{"model": "class-conditioned image flow-matching model", "dataset": "photos of plants, animals and fungi (iNaturalist)", "objective": "flow_matching", "head_dim": 48, "kv_group_size": 2, "positions": "relative_bias", "optimizer": "soap", "steps": 10700, "final_lr_fraction": 0, "weight_decay": 0.1, "adamw_weight_decay_other_params": 0.05}
Rows from block 2 of a small class-conditioned image flow-matching model, named by matrix and row number. Rows with one number within an expert belong to one neuron, the router's apart. Each number is 128 + 24 x the weight over its row's rms, rounded and kept within 0 to 255. All counts start at 0. Numbers have three digits each. After the name is the row's rms in percent of the matrix's.
Before each expert's rows are labels from the 100 images, of 14976 (inputs lightly noised), where the router gives the expert most weight on average: "patch colour" is the nearest of a few named colours to the mean colour under the peak; "top examples" is what is common among them. Only what is clearly more common there than usual is listed. The data: photos of plants, animals and fungi (iNaturalist).
# router: router (model.blocks.2.mlp.router.weight, 4x128, trained with AdamW), inputs 0-127
# up: expert up (model.blocks.2.mlp.up, 4x256x128), inputs 0-127
# down: expert down (model.blocks.2.mlp.down, 4x128x256, transposed), outputs 0-127

# expert 2
patch colour: cyan
top examples: class: Aves; order Accipitriformes; family: Accipitridae
router.2 106:135129127156139087115105068139168121143113112130115176132154130132140131144138154118157142130245128155111129143124124172134120146127111139126166109099144136123138146096169148126114151150148151126117131162132155113138122146163126141133129121204069129112134103134137099130163121148116149126132169123130106106082106109149125103111131125104117106151126099107156133134142132125084166140107
up.16 083:143116109160088123094049132132118110125121107137130097132113137124118112120134137136133138159140082102148109145131135121130109122135159153127155147121112107139144159146133101132126098119139134120148126126127156138094117136139071122160097151142082054137108133166113146126111141153123083102136093096130138120157133139198084111133155129149139093106113072139139086111096086091140160127117
down.16 082:130154132088153108071234137126127133100128131117145159123106114160130142124141113104120163144103092156117140149123143116102187099115119137118161142113117137095122141118119111110090106121136140120154121113120098127143092130107068115129110133158091194108137138157144153114132133110109119158138134109152128142102170139093172134125130118099156098153112094129128106167142139129143128107153
up.17 082:140151121148123111145101132104153161142106098102102124133141103151148179132168189120175116146133133106159131099105125049113125127126134125143115104138143116109119146173123149120088167113145136137148116100139081152134149132151138081162120131157151094136131113129148098158119174105136146133107145129153122096121167112126095126175166151158122103120144150105105125137147157179119161145109
down.17 076:139136127132138105123170143109161135159149134118134124108171164137108152132120085154107105150118165135099112129117139086106115131132119118115116146158078138137132177136139136078099145128136185163133155127129163132125153093093117165123143104164179153119072126100103092131106186131134133126142088121133137109128148116120144110128138097156088158117129153128145087145099147166139090155158
up.18 150:191117138126174034133196117124128127181110096100139122166137147131096135157147139176135112127120087137166144137134129128143083120114137126138162117128132111097152122106100115130132122145116143079172102119161126141093150133113102118110069130104129122149148128105129129139105137142122128118153139116126125092132091130128119159136061115127132149136124127129156124137169111114104150116142
down.18 158:164121132123179084110139136128158123199108140113117143158132149126142130133116135167115110125122140112173164086126095122133090129074144143122125098135150131125159144145123129109112156078135118159110110139192134129086114126142097166139187099107134159167121118155129133162125109118113134173160141147128115181131105115117130150133172135143127114137102134138137108125192144135113143149136
up.19 134:132101134107106160101128101113144136130125127130078132063231132122080129114122116164133116131126093130073126131137131137114172174118134146117125126128129137147097140117131134100120154112185094166071130133113136162150099136120121140129126133141121156139091120127127120132096116076100128115115107085132142142116150118149101115123146120146121083142120105142135091110150126101164087120136
down.19 139:161087134151133103123131127105131132104123139151141130163199140137146150122151167151133127134105115126177118135132124114120100180124137162090146110127093128172138113127165146154141190159148122129102133157125136114077093151139146184159122143119109120138128110132136132169124077109140141146130159092134194101111148120138138136118159123137107077134106117151123096159112143089159126130130
up.20 065:118121129119128142102170140143142140106139162105146099118113122106129147110127153090146167137127165080117107138128102150108115111115108163114143132163137133100108143068132141146105151113118107107157097137149082180148132118170111139140111104131107175131089125070142142105117098102124103089092135126121131113107145159139160116104124170183108056136127119096147131110124140119108155096110
down.20 075:120126152146121120128106116140142146129110093098080155153151110145124077119093133153110150151084154189120141139114135136179161128134124163163120172117102116118124159123143146091136110116120150136097125176103151129107154128118132157130111126138112102106121131083116107160125145116113147182159111104131161136136086072152098105145138107117155116137157143086148188127133153125117126163163
up.21 131:143103154131125129156089137129084150096113129086137027124139115153131129124114129103131148118084160130122138125123121097121099144131135111149135134128134135164114148152098118085135134121112122119088124145131140154106128114118107116100124121106144114116145124157138126154128139154201122119119176097169105108086147140116129127129160134136166111128173194105137155102146092184118108133147
down.21 124:143080150172136099071139136114182129134123162138103181132133149111106138130151131137137129124188141115113138124121141135168115157129090124116186134095127124142132119144145134144130106116110124155151125070125132144126138116149128108129121122147117126116190134144142150121115128146114114163134096130119122123063115101080123135146109122156085109208121115095096090139137116137122157090149
up.22 117:129130095106123105137163089134193138125125104133214144159094115138115137134135158124111103122064124144144090130134140115127133129140082139139121133101146125106122139106118116124154132115136118109129132107123093153116121111083114120136130122153129132136036150145120184101118139121117118115123130143116133122105140163088156126147144131190120151171142173150132169142147125105133141111165
down.22 126:121155185114128124140146186128117136117136141149173149139128165115093100135112135125121133123074095089118135141121135102139147155128080120140163131145083133143122134116099132110111142129121105134163133130119137082125132128162128136149129144150136115116104168131130135148175121127133105106120148125107082114100116036091116102154143118146114075117101157125093176131125083157118109147100

# expert 1
patch colour: grey
top examples: order Passeriformes
router.1 099:130091123113112127111134144104059139136143121130131133123145125137077145139057093093167107122032105099137146122108123078100143136127147111127152127119063117137141111110108115127141103118143136135122146132112106172122149130180113117118116139080164147122113135156115127087126145138140122130124183139131154092121120118120128140160149108123152140114116138150149155110118092174123110116119
up.16 121:086120124114177100123128139129119130147114125116137175136137161162141123101117149112157143162116135143206130142089102113130115116161136105126141175129119119109128167120150147111167148101144124106091137135172122156165128126137125137127146156116145127069125124188133115094167120127127125093080162106123118099122157120151085124180132144113137133136103160142161126132171110159116096163114
down.16 105:152115130129074108139127105144141114105143134170120119126121118156124154159124136113103135171135108117051136132162121129115128145085134123103118173145133122092099130136154164116125150074143163130160155127081124083124116129150135117145139140138140102161144134178125125106147102126119140136152036116118133151165125135147167165180127134172141102110124137131140136130084117125126106121148
up.17 099:145088157174141162127089084144122140119127118106135107067132094106129156124137146148154165108139131180092124129125134141151094150101149175110099133135148136116183157117148134127092154131062123155114094130140146141099114125137105120114165088152104170120127145107157127142155087134101113133168150122129107097127118135141052149133122156092114123116129126109113133140133104133143144141117
down.17 118:113115128123127123091128147128095134133107123114156132192105123125138112141138115114123174104122121115165127112127091168132113116154115163153100152130110136139031152116116116103166094142090136113094124089127109127194124133124125156119146108177113116155119174101112126142139120142165088104099131123119123130146120136163204114157112102147134135149116120102138118094142141152143109127113
up.18 100:125145146096169143141084146186154134149131142130124148132125101161159154145061117142116128102117122134111127130087136132136135109118135096131145132135193123122100185128132120132162093095135131099147078135132125141136132100183111099124153118144130145141126149136125134073194127111125131181110130119138138086125159113118088124124115052102127118133125122126120138144155154118143127155155
down.18 101:145150150162103144118152123178143124112127121134144094127095164160140149124152131121109127108121127117131152139161149147175115129134156086112141141137095137166140185137102105154169083097122116095122096137128127118094145137104110141124148101118092112112136129128138112105192135115159179097158124112108130092141122107124143099127131202129094135099109089116108159128116104126170110079146
up.19 110:143174071098129093123144118150138114133123117160136101092131125120133116150114155133143107136133155142120155123135140066157095175112130158115148146134110141117177142155117141121160108121110124130104119148141153166086104106129134188091153164104174078140118094126141108152146085165139160136143131127122146153182082137152137087136116159115113085131120143147101123128139144135124101106108
down.19 127:136080077104137143111120135114140154129130128139118124085126111152099131152127112149129150125112104115108112148133087108125096116104126120171121118145125126173157134112131111111128129170129172110090141130112091146066125113128139109154101141123126079165135114142140108135094194101096116107143141130123150101148097147162134132119162168166101192134107164155121141087164148117104090123148
up.20 085:112131160140182148126054129175121163116113124145141141163121129150153137123126136148117132109121128147145100152092106135136141136103140125130135153118143133105182153148146160114125105096144143119114120140159111118155108144151078119162108129151100093133109089085096130134086149133125108080112135117122122120169115139124131123120142146094118118068131146162094194162160141150121118098080
down.20 088:130148120109112129120211154130089128119139140155170091153148098118141093154122108127127124106123111140124120158144083124123137136158124142103138131115123142124096106101136140157124126110112103131133112141095179129094129130106056134116082145133105171123095097132177141142117137128159117165131129138128097120182114170100131119154145172150110127170141144148137070116126140161133138161157
up.21 101:141113129178152175118131086178130147147130121137152108114139134125146153131117152124129092134133145146154117140128142109132082164134143142159119088144149140166092123118156134119112158139096062122098127109128139123129131102121114083110110154155141091123153151098110125120159105136120154175097143043121145178135153144123160143095116094111119109148132093125118167101129134134082132144106
down.21 109:131101134058124167120140160151135158127107142110128137181146107075153113106150124183105104132122137157120143132133135095137118131123138150136125129133117144156194066139096134100190151093153151119167169149135150156084136125131114105119103139181143133119180137130162122123120097133124157104155161111120085140126132152126091112127092134155128131098123109138133119144131137135130141118149
up.22 085:170134119172134109128111153143147118151105132086117130151119142114126144121081116144187104153145109116151204153127117108161134111113140136135121149119108129126128162126201148103117130135105130122117141182150101122143108119182122149114138144164167138133114147126134160129136126118099177094131118138131138134129122105124143189132171131145152108097162165124097132148138157154134145120066
down.22 086:143077125130129105083094131100163120140130155112118156128147128116171114141188158177149133128141131129150081124128128108109148113148150156135114150126170150104142116098203134154147118139140108140132150108124122120101125118096124100122118132147195142136089147128149149142091143157140158119122091130138120116114113121147132116118100104117132147182129151134125131129152103135137164152216

# expert 0
patch colour: green
top examples: phylum Arthropoda; class Insecta
router.0 113:073136135141126165147145140135123121116134163129122096120117144124126112124165120145046125131127141120134094115138119127141127137116116133124077141143150137126120140151070149146127112128107138161171122114123157106128117106067127105145129132115145134139133157135135153165115138117119121127127019109140140156220146138137121109110089125137142130110126141142102122146133158100136098164148
up.16 100:138119145125143169091141152099162113116119098137114148096123132119137136123082121131109096119129115127145186160133168083110069144136092120114093132160131156127104120187127153118093105077164149146147093121157132153148159133109128134150137097116113120151117120156113155107140175087114141153097096145102105137137124115152167150121119140121117110110103139138121116148177142176167163133149
down.16 103:165110113092127116092122071100128141143149121151145108128119123121135123139148106145151113095129152153121129159145096094145134138130133137132099118128107096150155141140103156137123067106137163114131058146092106133104153135171135148105124106116106161165145131155143147114112165101114166091194150152123156093106140134126088114125129121128141147158110121137123143088089122157187120153098
up.17 123:066113105150152108142141158138149121114101099145102112146106127137178103110129133145095108077125159111132098128174104153127118110108186122147155097138153091136083132127140182158103129150175130148095138125129107128122114145140130131157098142122121155156117086100107132114145163115186181127133088157146099111130154117129124141141122135142128108122122150107116143108120152092152151076135
down.17 110:083156123120147105077139134109124128118108157132125156124132156117101148102105207119126137153111109113131106113188151156148133134118125093103130180121141094105117120145133069146163118124118116139138124154139084104115129138162147088080164120135113152137113129098089125116142110130113158155119161113148148162128154123136092139076127093155179114130130153106143113158104108090113121118135
up.18 085:137110157155090095117173125154132125107110137112133138125069131108160095115143135158144163116111118125150136100133142127149121089158138105123140100145133120081126122163143120113085147097065136119146118118112117142132157163109127096128178152104092121101136118107132138123150071135111116160114109134122159159145109120154156114157132077158150155124102123125089150156107114173133174163172
down.18 092:133075147115080124139135128130104151049108123117126124103142113136118142124120131137114186151131088113095122105135091145127170175167110129160145119102133156159117119176148094115136113154127124093146149126100126105145156160122126162133081149123123138117111139124139120120138127131175140088082147102129176090119143123141112131096127130114082130141088119136170102183106154134136130123131
up.19 081:155095093101137118140117209145128143150122058157157136148125162159113127115174178131114134140127114105116154111133129143148140131127122146111050139085149134120140132129153127131153145122130109128137133142109118134132123103116177121185112106139188140155155134125116073106125107124154164131151092108143142124126140148121146163139098113124117135073113162129130152119129172119131137148114
down.19 084:171086133119111130115155101146093185155156170136155093120103157146111141144139058140143119138115101130129097107100131121061132127158115128089068137147115119136147159142115156126139115113121163133145132150130142099129118136127136136083133114118181104115156139105110106054133137131080133135135162097107166134137144113143124118112114105098128144163100146129138125123119115105114094097143
up.20 131:104144135146109145087122157104160130145106131124110117132113170142114129158107103123123097134133121190105142088077190137137163099135119096153145126129129117115093117124133156134144121150154105092101209116125140135111127115097113174106118139103109138206144142170164130121173134137130113116087098118116128130160109136147155136092126115134153153140122108133108091103107112118141149126145
down.20 133:132131121121109118179142106159133131153089120120120132119117104135144116158121132120129138123111100182110112175054055172109150135139113138104135149110121107170097131111181101114144085093123126157094051124124142127119131142118146136094154142157149159186140124086168134133082136110093124121094128121134128152147128130115136117148124140128111139112135119122116157122110132114125170138136
up.21 081:147105190130128112120126166121104158155150074119160120138094157128152112137120116153117116141106133126117163083145119133146126129135205094144124140140152155085118122128142118124144113117109160143143145104146146139120074030140109129123105177159162126128180137150138108135110139135153131091121136128144129140116104146099153123159103129124120096135135120107148085120135108131124101111090
down.21 080:103074152108113128127134118148098156148133136138093097134118149120141155146090140116104119142175138152143095115167113096084127149117170136107129105096114107119126119163135157144110155120140141110108135150134075128134111042070146111122155150154140120160149111148093094120128110104065122133139091137139140094125162169106106149131136150137126139139124094137064125140143120139120121137134
up.22 105:125138137130126150117122115171125130146123127121127155181063120116139107126101090115112126126115145177102147146119155103080159082128094121120110110171123137132152122178113141169174163122131094150108140165128117099151176120115114136125136152090086127140126148115142157143182142129124155171153120119121104127163149110133120102129117151150091080131105139134140118181142165140096099120125
down.22 109:147122124145154137131139120175111132138152119124154121093072104143117111127145118128142115072129161112157121120133163083158123137086096190105133124125108124116121086134123125089161146084143124111104102136119111137097158125140107137146144146112079132112175141135123133132109148135120156079113118123133105110135115126115171155172084124053127126122131117113116111129158119156058129131158