From a checkpoint of a small class-conditioned image flow-matching model: patch size [4, 4].
Rows from block 9 of a small class-conditioned image flow-matching model, named by matrix and row number. Rows with one number within an expert belong to one neuron, the router's apart. Each number is 128 + 32 x the weight over its row's rms, rounded and kept within 0 to 255. All counts start at 0. Numbers have three digits each.
Before each expert's rows are labels from the 100 images, of 14976 (inputs lightly noised), where the router gives the expert most weight on average: "colour at peak" is the nearest of a few named colours to the mean colour under the peak. Only what is clearly more common there than usual is listed. The data: photos of plants, animals and fungi (iNaturalist).
# router: router (model.blocks.9.mlp.router.weight, 4x128, trained with AdamW), inputs 0-127
# up: expert up (model.blocks.9.mlp.up, 4x256x128), inputs 0-127
# down: expert down (model.blocks.9.mlp.down, 4x128x256, transposed), outputs 0-127

# expert 0
colour at peak: yellow
router.0:038183104150112142128157163118113138100145172100099132175106147111126131136165125147110140130144122094155098109133119152150149155124117159108111146203155151144095145070056116157203088145102122168124122147146147111185114171101109159149168167133132141165151121136146226100145169106139115099144103150165110087165171139132147155123127140114082233140113102173049121080107150153186089129130
up.17:190189123104130087142059185145080143130161129091119119161112140132124159164166146102120135123125114106128197105139130099169159060141107169180129139079137096106168106135138111086146122131105099078092111127143080116099088133109130141092152162155099128131126166115117093152123120126067187183117124179085058180105087101105128096107132099133106088168142086079072150205121145196090119165120
down.17:181031083141120109168059094126192144135109172133128166162119088095123094104157096116157139124139112136096198139135135107168105178136117165102081105137153125121083116119160162151157130115140157155107107146115161140129083111131107134078124121091072126132165159156122127112148139128149086129123093100120186117106111128124131167133108173125117080127153178152169050218129102241146103118093
up.18:105145145125052147146159122107113115134133188163127137098092187129159073177118136158083105160119111107133104130173121138067116146098060163154119175136111151060143158122107151100117121075117071125068156132064118127076147064102098126135172156116157129150141161124150147140135124122149123141160159126099129105065179112142165114153090084155123083118095133129131054160116233165102115135183
down.18:166126113132074156165179111137144117114118054014096165146092078081119200100130104132138126098079079141132141116152141153068125090149054131095116105116130144077141159173137103135129118105105131114115149122074158127118119174167142103144168184125171089128139164122120131167098133117164151117147147092123101092064116118147147116125111069111155134113120130135106163171143040164152140154205
up.19:193122092146117126148134126086136112161115153139093147201100150200098141152130132121096100155087157093149173056185159137099091128198119164176122215129115166165056142134089075151147101122173108149125163077084160109185075133115136152169111137101090164104121142136091152100157134092195129121189134136091151141129113094116099125077126171110119167144089109108128107143106105097129090109130
down.19:199150144118158095115157109160125132163093118204160143183126145079116088138122171103117119165041148112127115064109150158143162143168166110113150198133116088101198108154093099104089115129203163136125096105185159121166181108111159132095139139165170149192104131159080127091130096122060143111083122177109134149118121129122158152204128098104147133142117133134104102182114095120155123157148
up.20:129120107139155126107209156149123103115104120179174131127081159126118160104195085155083124102136166161105141134112149104105109104123116118125104109095040098141107115091153135128061140096134127147122119166128113106115081069067155164110104105072023162120128066113104091117140127118158222127117121080090079115133106129148160119095131113146101146101108083172193148109116144092129144127197
down.20:139128109113135140038155101125151126123140103044186119138102106107126057137127179113083114151162130161105126152110151108143140104146136128148136139131043116090149121115116120120154138124116156112127156120115135100165059145166138161099112092230000127111162130117149142128106122110074075111140117186135134138138114154171133121118120131169142114134140142084107087129164079128152108155181
up.21:131089195132118173155150110152064087118123047137173084095100109101137127163151090128095077136150075189124133128123160118100104177136127090135108129146153107103136125169107142117111168127155166156134137171107091101124135071168126164075148094109093111101175159109141120187153110133158090083122180119180132145159095097136129106124085134108124098139033148170195158159142169192123148126064
down.21:115179161150130085101112050141113152119134102158135175127092046149132140119063151156155046119170115148106176118137110109111104115120042128125147137207148138149134141153133128149118129101097104115101132108123080161121074135122117174164136142151090111123113135100119010122195110128118162094145141150113195106181103173128106135139145112143132138166085118106071094167128138128110147074180
up.22:185087094135118168121172106144143136111072152118149156137177172151148089160122137163187087091137181111101143130081130109083126095130106093132157148144105109106131132133170063140046103088104096145140138079094158104113192162169178188123096126099121126127134074107076129138129156123195139121156215162180156148123126193125134110196151073116146138079098102088147129082131104125115125124131
down.22:152176121151106078133152149161079114184169074135122159078137109121084140120129156132140106184154143140075132152087146102138142130150115157109141081167126115117111108119120228091111134098173100172061142197092137208149171080099123175172083164142103111150146080171175097099126112120071154086174123105152116101128128114101147186117142190113102121124170147122089175141111132108159145115087
up.23:127159140122059194126174114136096112121089113110153142060144167158133115127142092153090122148116135092100187127196133113131159039139099130150135118185144150109089144088100181156067147072089145035158138144174171157114143121115121123145182124115123074078108083158178134137107175167128107138122153152146126141100145114146103150121125154122126168138099198074055167115153117125110147166125
down.23:133100142122202160120117143121132134125092115107156125056117176113111128117131105169143117157148120088170090118064156109100084187138170091124105113128122139165176113134085167140169133189055112232142126148087137077114130126142113109114078139131196066166151161145175103097140157164153123069123132078151182101128141107107148142119113089141130142130139156108188071095162169117145101125190

# expert 1
colour at peak: black
router.1:214143155110148145131116111160154118148101144149140126096131140119102103129099138115112143104148122184110168149134159084093099076143093119159087110089124119106129111201209153119052168104171132095128121121120122145086105142171134081103112140147156145111118168110109114175122114108159154207139133112095153143120108124156085118107114114137148013109105186146137137168148020166067172128130
up.17:130100097076098060141077027123120165146114159145214103113143090125156151133120121141057119135128174092124141123151127125165129091149150121110098137127142119106115118173196114150150111124153132083076104133136153077151122176140112101128142104120118132124148114103145191122116117128068136103116113094074092178039145150152119137100140183127141126116171081132192123129160123193144077042138
down.17:130156165027142163186124092121180177136116108116129105142125106165176170103143113130234110137103094143118138134126106115164121185131122168125099132145110129169147099129198118161133150116188197115107145137118122147154152126155132140065090104133136116147125115092140173128164116142181167161134058186154088170108156128195137107171138063108114214175132144130137096113122103150130127115120
up.18:178134102115128163115116109141101121151102118124169083144176154118134025132209098168081081134155135115094165128146111142107105149164082197164120113158100155072177182063098113131091158120201121092129081128136080116122138128151135181127120131136153135105122077057076123069111120092125155102130156113090093160077131167151103099101144093122109113138114092095128110098135176104179100151158
down.18:138146129054139137106093131102103108143116117197077160131121183126142230096099155161159131133117111047121201147104121164152127120105165214148126113157067126149116128149120113150104158110145083151181150120113091151167088123088100145136072124112128194132170168115144127123111116064118103128161153168123150086106118174093130167177095134158193113113123133172094109141170106125086170120146
up.19:121077110109133085100107136139110107165106144158144123104077126104114170124191070155145138098019080138119146122116141129097131150103148137117174103217155115120133106136082141057103140132132105163119087150124104157133141129138155139121120102074110105127175131127144196111108072146138088236148110105060166147154113158135132122137119087090108114141054133108169130052134147099102153095103
down.19:130166164139129135101103126140154148148105182117092142093090209125133088119089173113162136123124071123130152121138135111122145146121107106143070114146153140132130150127156133189128117124132090123131131137144100104102178065150136132147127128234077129127167199121130070178138117117117120255151164153124099109142149153149146168128129123091163080063112071161062077132131190120145160145122
up.20:161114121140187186147081152116127110065103124156100110077149144131163108146143093109136131126139080120119050132088142168153120143155081155122153129085146108192144125119137154159096153138182160144112122164094117063084134101194172125112126115121150108127184125047137124181161126168159174159097232100148156094103112138129126113155133147088158112106167070144137146099180199126104158104128
down.20:127118099110155122169083077101132070112145185164095114162164095133101157127125162079166149111102076136123042121128158147162114175104100129140167136158165123118141142180139118086102141165141087133137114100104127175119111143105105093157103149151150128115213136195129064175140105087107088158141143164138178173109119184135133079129098128194115067139193112085144135083101088071143088128132
up.21:172089088103118103147181085157112144148131084078119143108139173139150151146145119134087182117167119153139101088129115128125140109154139115125117145090138124133146181101134095170104171140123138154164158133125123130126166150173125170177138105109080171164249078117117106137157110116186170200137177114182138114109073085174136124109108156103132151063131099157074141154139116222191112124137
down.21:168160105123128095166165220111182140107120127175126117108131085155132142157047093111151112113057133128122129117109136127134137118115136115146108120111135105127134142109132126103148093163132149098124126138121132135164055141122079142199115107018095176114196123128115109038127146135113099131135117119143115118094111100167124124128166175157185144172125116168143176141118105228115157077062
up.22:112098136146159181176118215134162141098107073153063081098136110164160107101090220077080147104147092123112123136099144162134082186121093127109157139160107124137112110133138157190132140150120140125129149212136079100139090093123172084108133113165136137118092092088118119102081146149108061153122147170116109065107108053095113111116148136116104135156147150099148188160117104184113106125102
down.22:148154096153126130139140020148093100131143161080158161127167165179146135127131062123077177137132136141139085138128152168145097150134103138126066125130094131155133125170117117040157120138139116153156134048139117120127057177189097116113155123091127154137118132163118127186108133088128195141120155112118188149091156085091124178121122097181107122110127112106114086124140215184138090119094
up.23:137108148197143083163148124202131105176146139127132158081127103148115107135197130114137086149168114046074118179155082132133121140110132214083112092111144139155111076127105156139175138147137095076133200166090137126157132106103128105161132158106137032083123137145088128164157114172110176118193120170134108172136103125127075113063130123109146172138109143106114122157100124115080105135166
down.23:145125111134105115123138147104134093160135172107138087070131204093145088134219097112125096166139144098155135162126155104131154129143165199134130153128150114131105130114158106170088125155061149167142103127100207142114126097131128040111164141149147075145147110154088145097163182160094171178125142159100117077200096190150132084160176142132133106080147155108177082139116112109150177136089

# expert 2
colour at peak: cyan
router.2:193100155098136139144108130165114116174105081135157141070136124126132108125124115106085104118143137188091138132127127101105107077133144118130095108126119116100138105206155146129048173137155128109149109141104122122076134128135139028089096169166104137082113116097120073115066081129127149061129131111117111154136095138179074095088080098141143011159115119135148149156138158067064150135139
up.17:116130109102136121104142128104057124210107140131115137082179109131102136086171132087127171125153144156085095137155058084129131108125184158107081123114187151107152140136133103155110154165080132123135120142119184151113101111091160057127072134101125133123081115128102153149102106143158138060123055114127182125100154169149117092083101061185100083138177109104092156095106093062078158141158
down.17:139105044112130132085115140120164122128133053134117157125176111122119129142111092144113140132106110138125116121116133078061136101131255158111184140095174134123133123164191119106109135143085136129131122168129117102133120147116144123100126116187168129130122049117136198107150121108146171095118102133122058125143131193174138148117130114051134095156171137144119096067125118028135103168121
up.18:154103079135099128168153159140099150143104108118100069137132128113145119128136150136118173145164146159099079170144159066104028046165142110142123116108126089120158087152087174139108157078134122128138131142098164065193103124087120116062155135109065122093114147161135105142153063131178107171141137131118119120113130115090110159159086142044111104134125162107125113166150047131202122097116
down.18:145094162141134151073158063044147114170114203153063099109129128113131060093101184146068088095165087123085139142166135121103100138147139116141094138115143133084050159181126155096127106142101142154090121149114112100133158136069127075167115143173143143143149129159152111115100057093128129101129124107120108169057160095085151139112079153139164170095112180163122112143107083102117103089127
up.19:124134117110160113207105128117144137101165097062143151112108132132182134067104130136064187106141087112117122135169109127145118095130204138151085129089107136059123092101109119110128166144131087122194158075122157104106065110129128124167124187127122111100118109147083119116107123104134048159161172086106188140156167168151078113150112145177151078171117159103143130048115123170087081113119
down.19:108093156143135137158083072115111149123131122139142105129139115129091130135092098120087132161072075163125142122159112168129116171119205103111127173125099120085133110142098104177081130109150153154218157179128091097090024102121162157141111126203122144170142090125138121125151174153088163096172128132154099116140111136070067160158100106120168150166149073181158067104118112157140144070149
up.20:116070121111102125192127089101110110111147138130129140116180161098162149143163167069107182109092129150153088114121113168091112091136122061187123105124126126137142087099062087115151121116137160080136134109100144145177113156218103172166122098102082136079068141063128137123165099090114180185130130177125095129134111124135070158144070113174077100095095122074083145102151111132155080131144
down.20:125153137126122160156141173107137090109106102141084227141116175100092068114123138063173099146112059167122118155149137044106126120123120104140138138161139120092099094099144103114111071143103108159112132086136099147140092136176075115108092125130192201124120122099142150111147112100147167162114105031110112103142155082148140102144155193154080149078131167132190157173090117124129160108102
up.21:095117129132160131069126110089095111171077124117150217119132102122185134117110114191153176125129121163140119084101068134084171142137076165133109132130137128048083117136135106144123175133176145123091080126131151078182107119056146064126129162109132113149179131121131159142093141135121153042130147162141109133120111162070109188130145066174120134084124059103139104119108112096137094075119
down.21:153125125122088099082088160107122203104076138194101156146148125104132131130169086177151175086105094120083167117124117170102168132127128138104212115069118126114142124142157105083153123154075149089104137124158107232146092136100155094179126089173044097089111145123109155137075119117191096128120102111125161108141124081157109168154144150142139153139129195076142096139131152160147117119164
up.22:095084103155153116132140091161058127172138146121101127131228081151115111131115082119077126123102083123086139139140122086114128096160128170095158128106124139108086119146163153140163166158112161106137133162123160109135158150110053124169140071113128113120154132115118128101222107154126158144160162188125118109087149114123130090041154154161168082133101133026120065159164161106147130172135
down.22:144095180124097095142112116131109180159131146120105144128121135102139139114145071131158069120118108175172149136135108181052099109112143139125119110116129112117137089096098129108116154118122133127095130191142101093124188142099099106109149148129164101117083100112115134111000124131135119104122166181137180155133141112127145147138138142127132114119129201031199025111177179137161127086178
up.23:138100141060130097157135157163105135157144174165166048140105136087127092125159044100144141146098142088155181086141114145100095157117072157107144103115164104148122129111130140092129123113180148105127130156083139101162114129096135104024175090072089160137159140106140139134127123188050098154137174090142052144133115123085110167108119134149102145123116054118132116073110108141125109181167
down.23:173127037116115139071155179117097106108121200102148076136073116142131135121118096102117141168142195083117072128119143084095093092124159132125087124125168106114118126123147139127157148135159133128111111091118052100130128128116101119120123163137101122148134124102113093107136147151030139135131120150123103132151122129134118150144136156112255123095102071066077087124116147136133200191081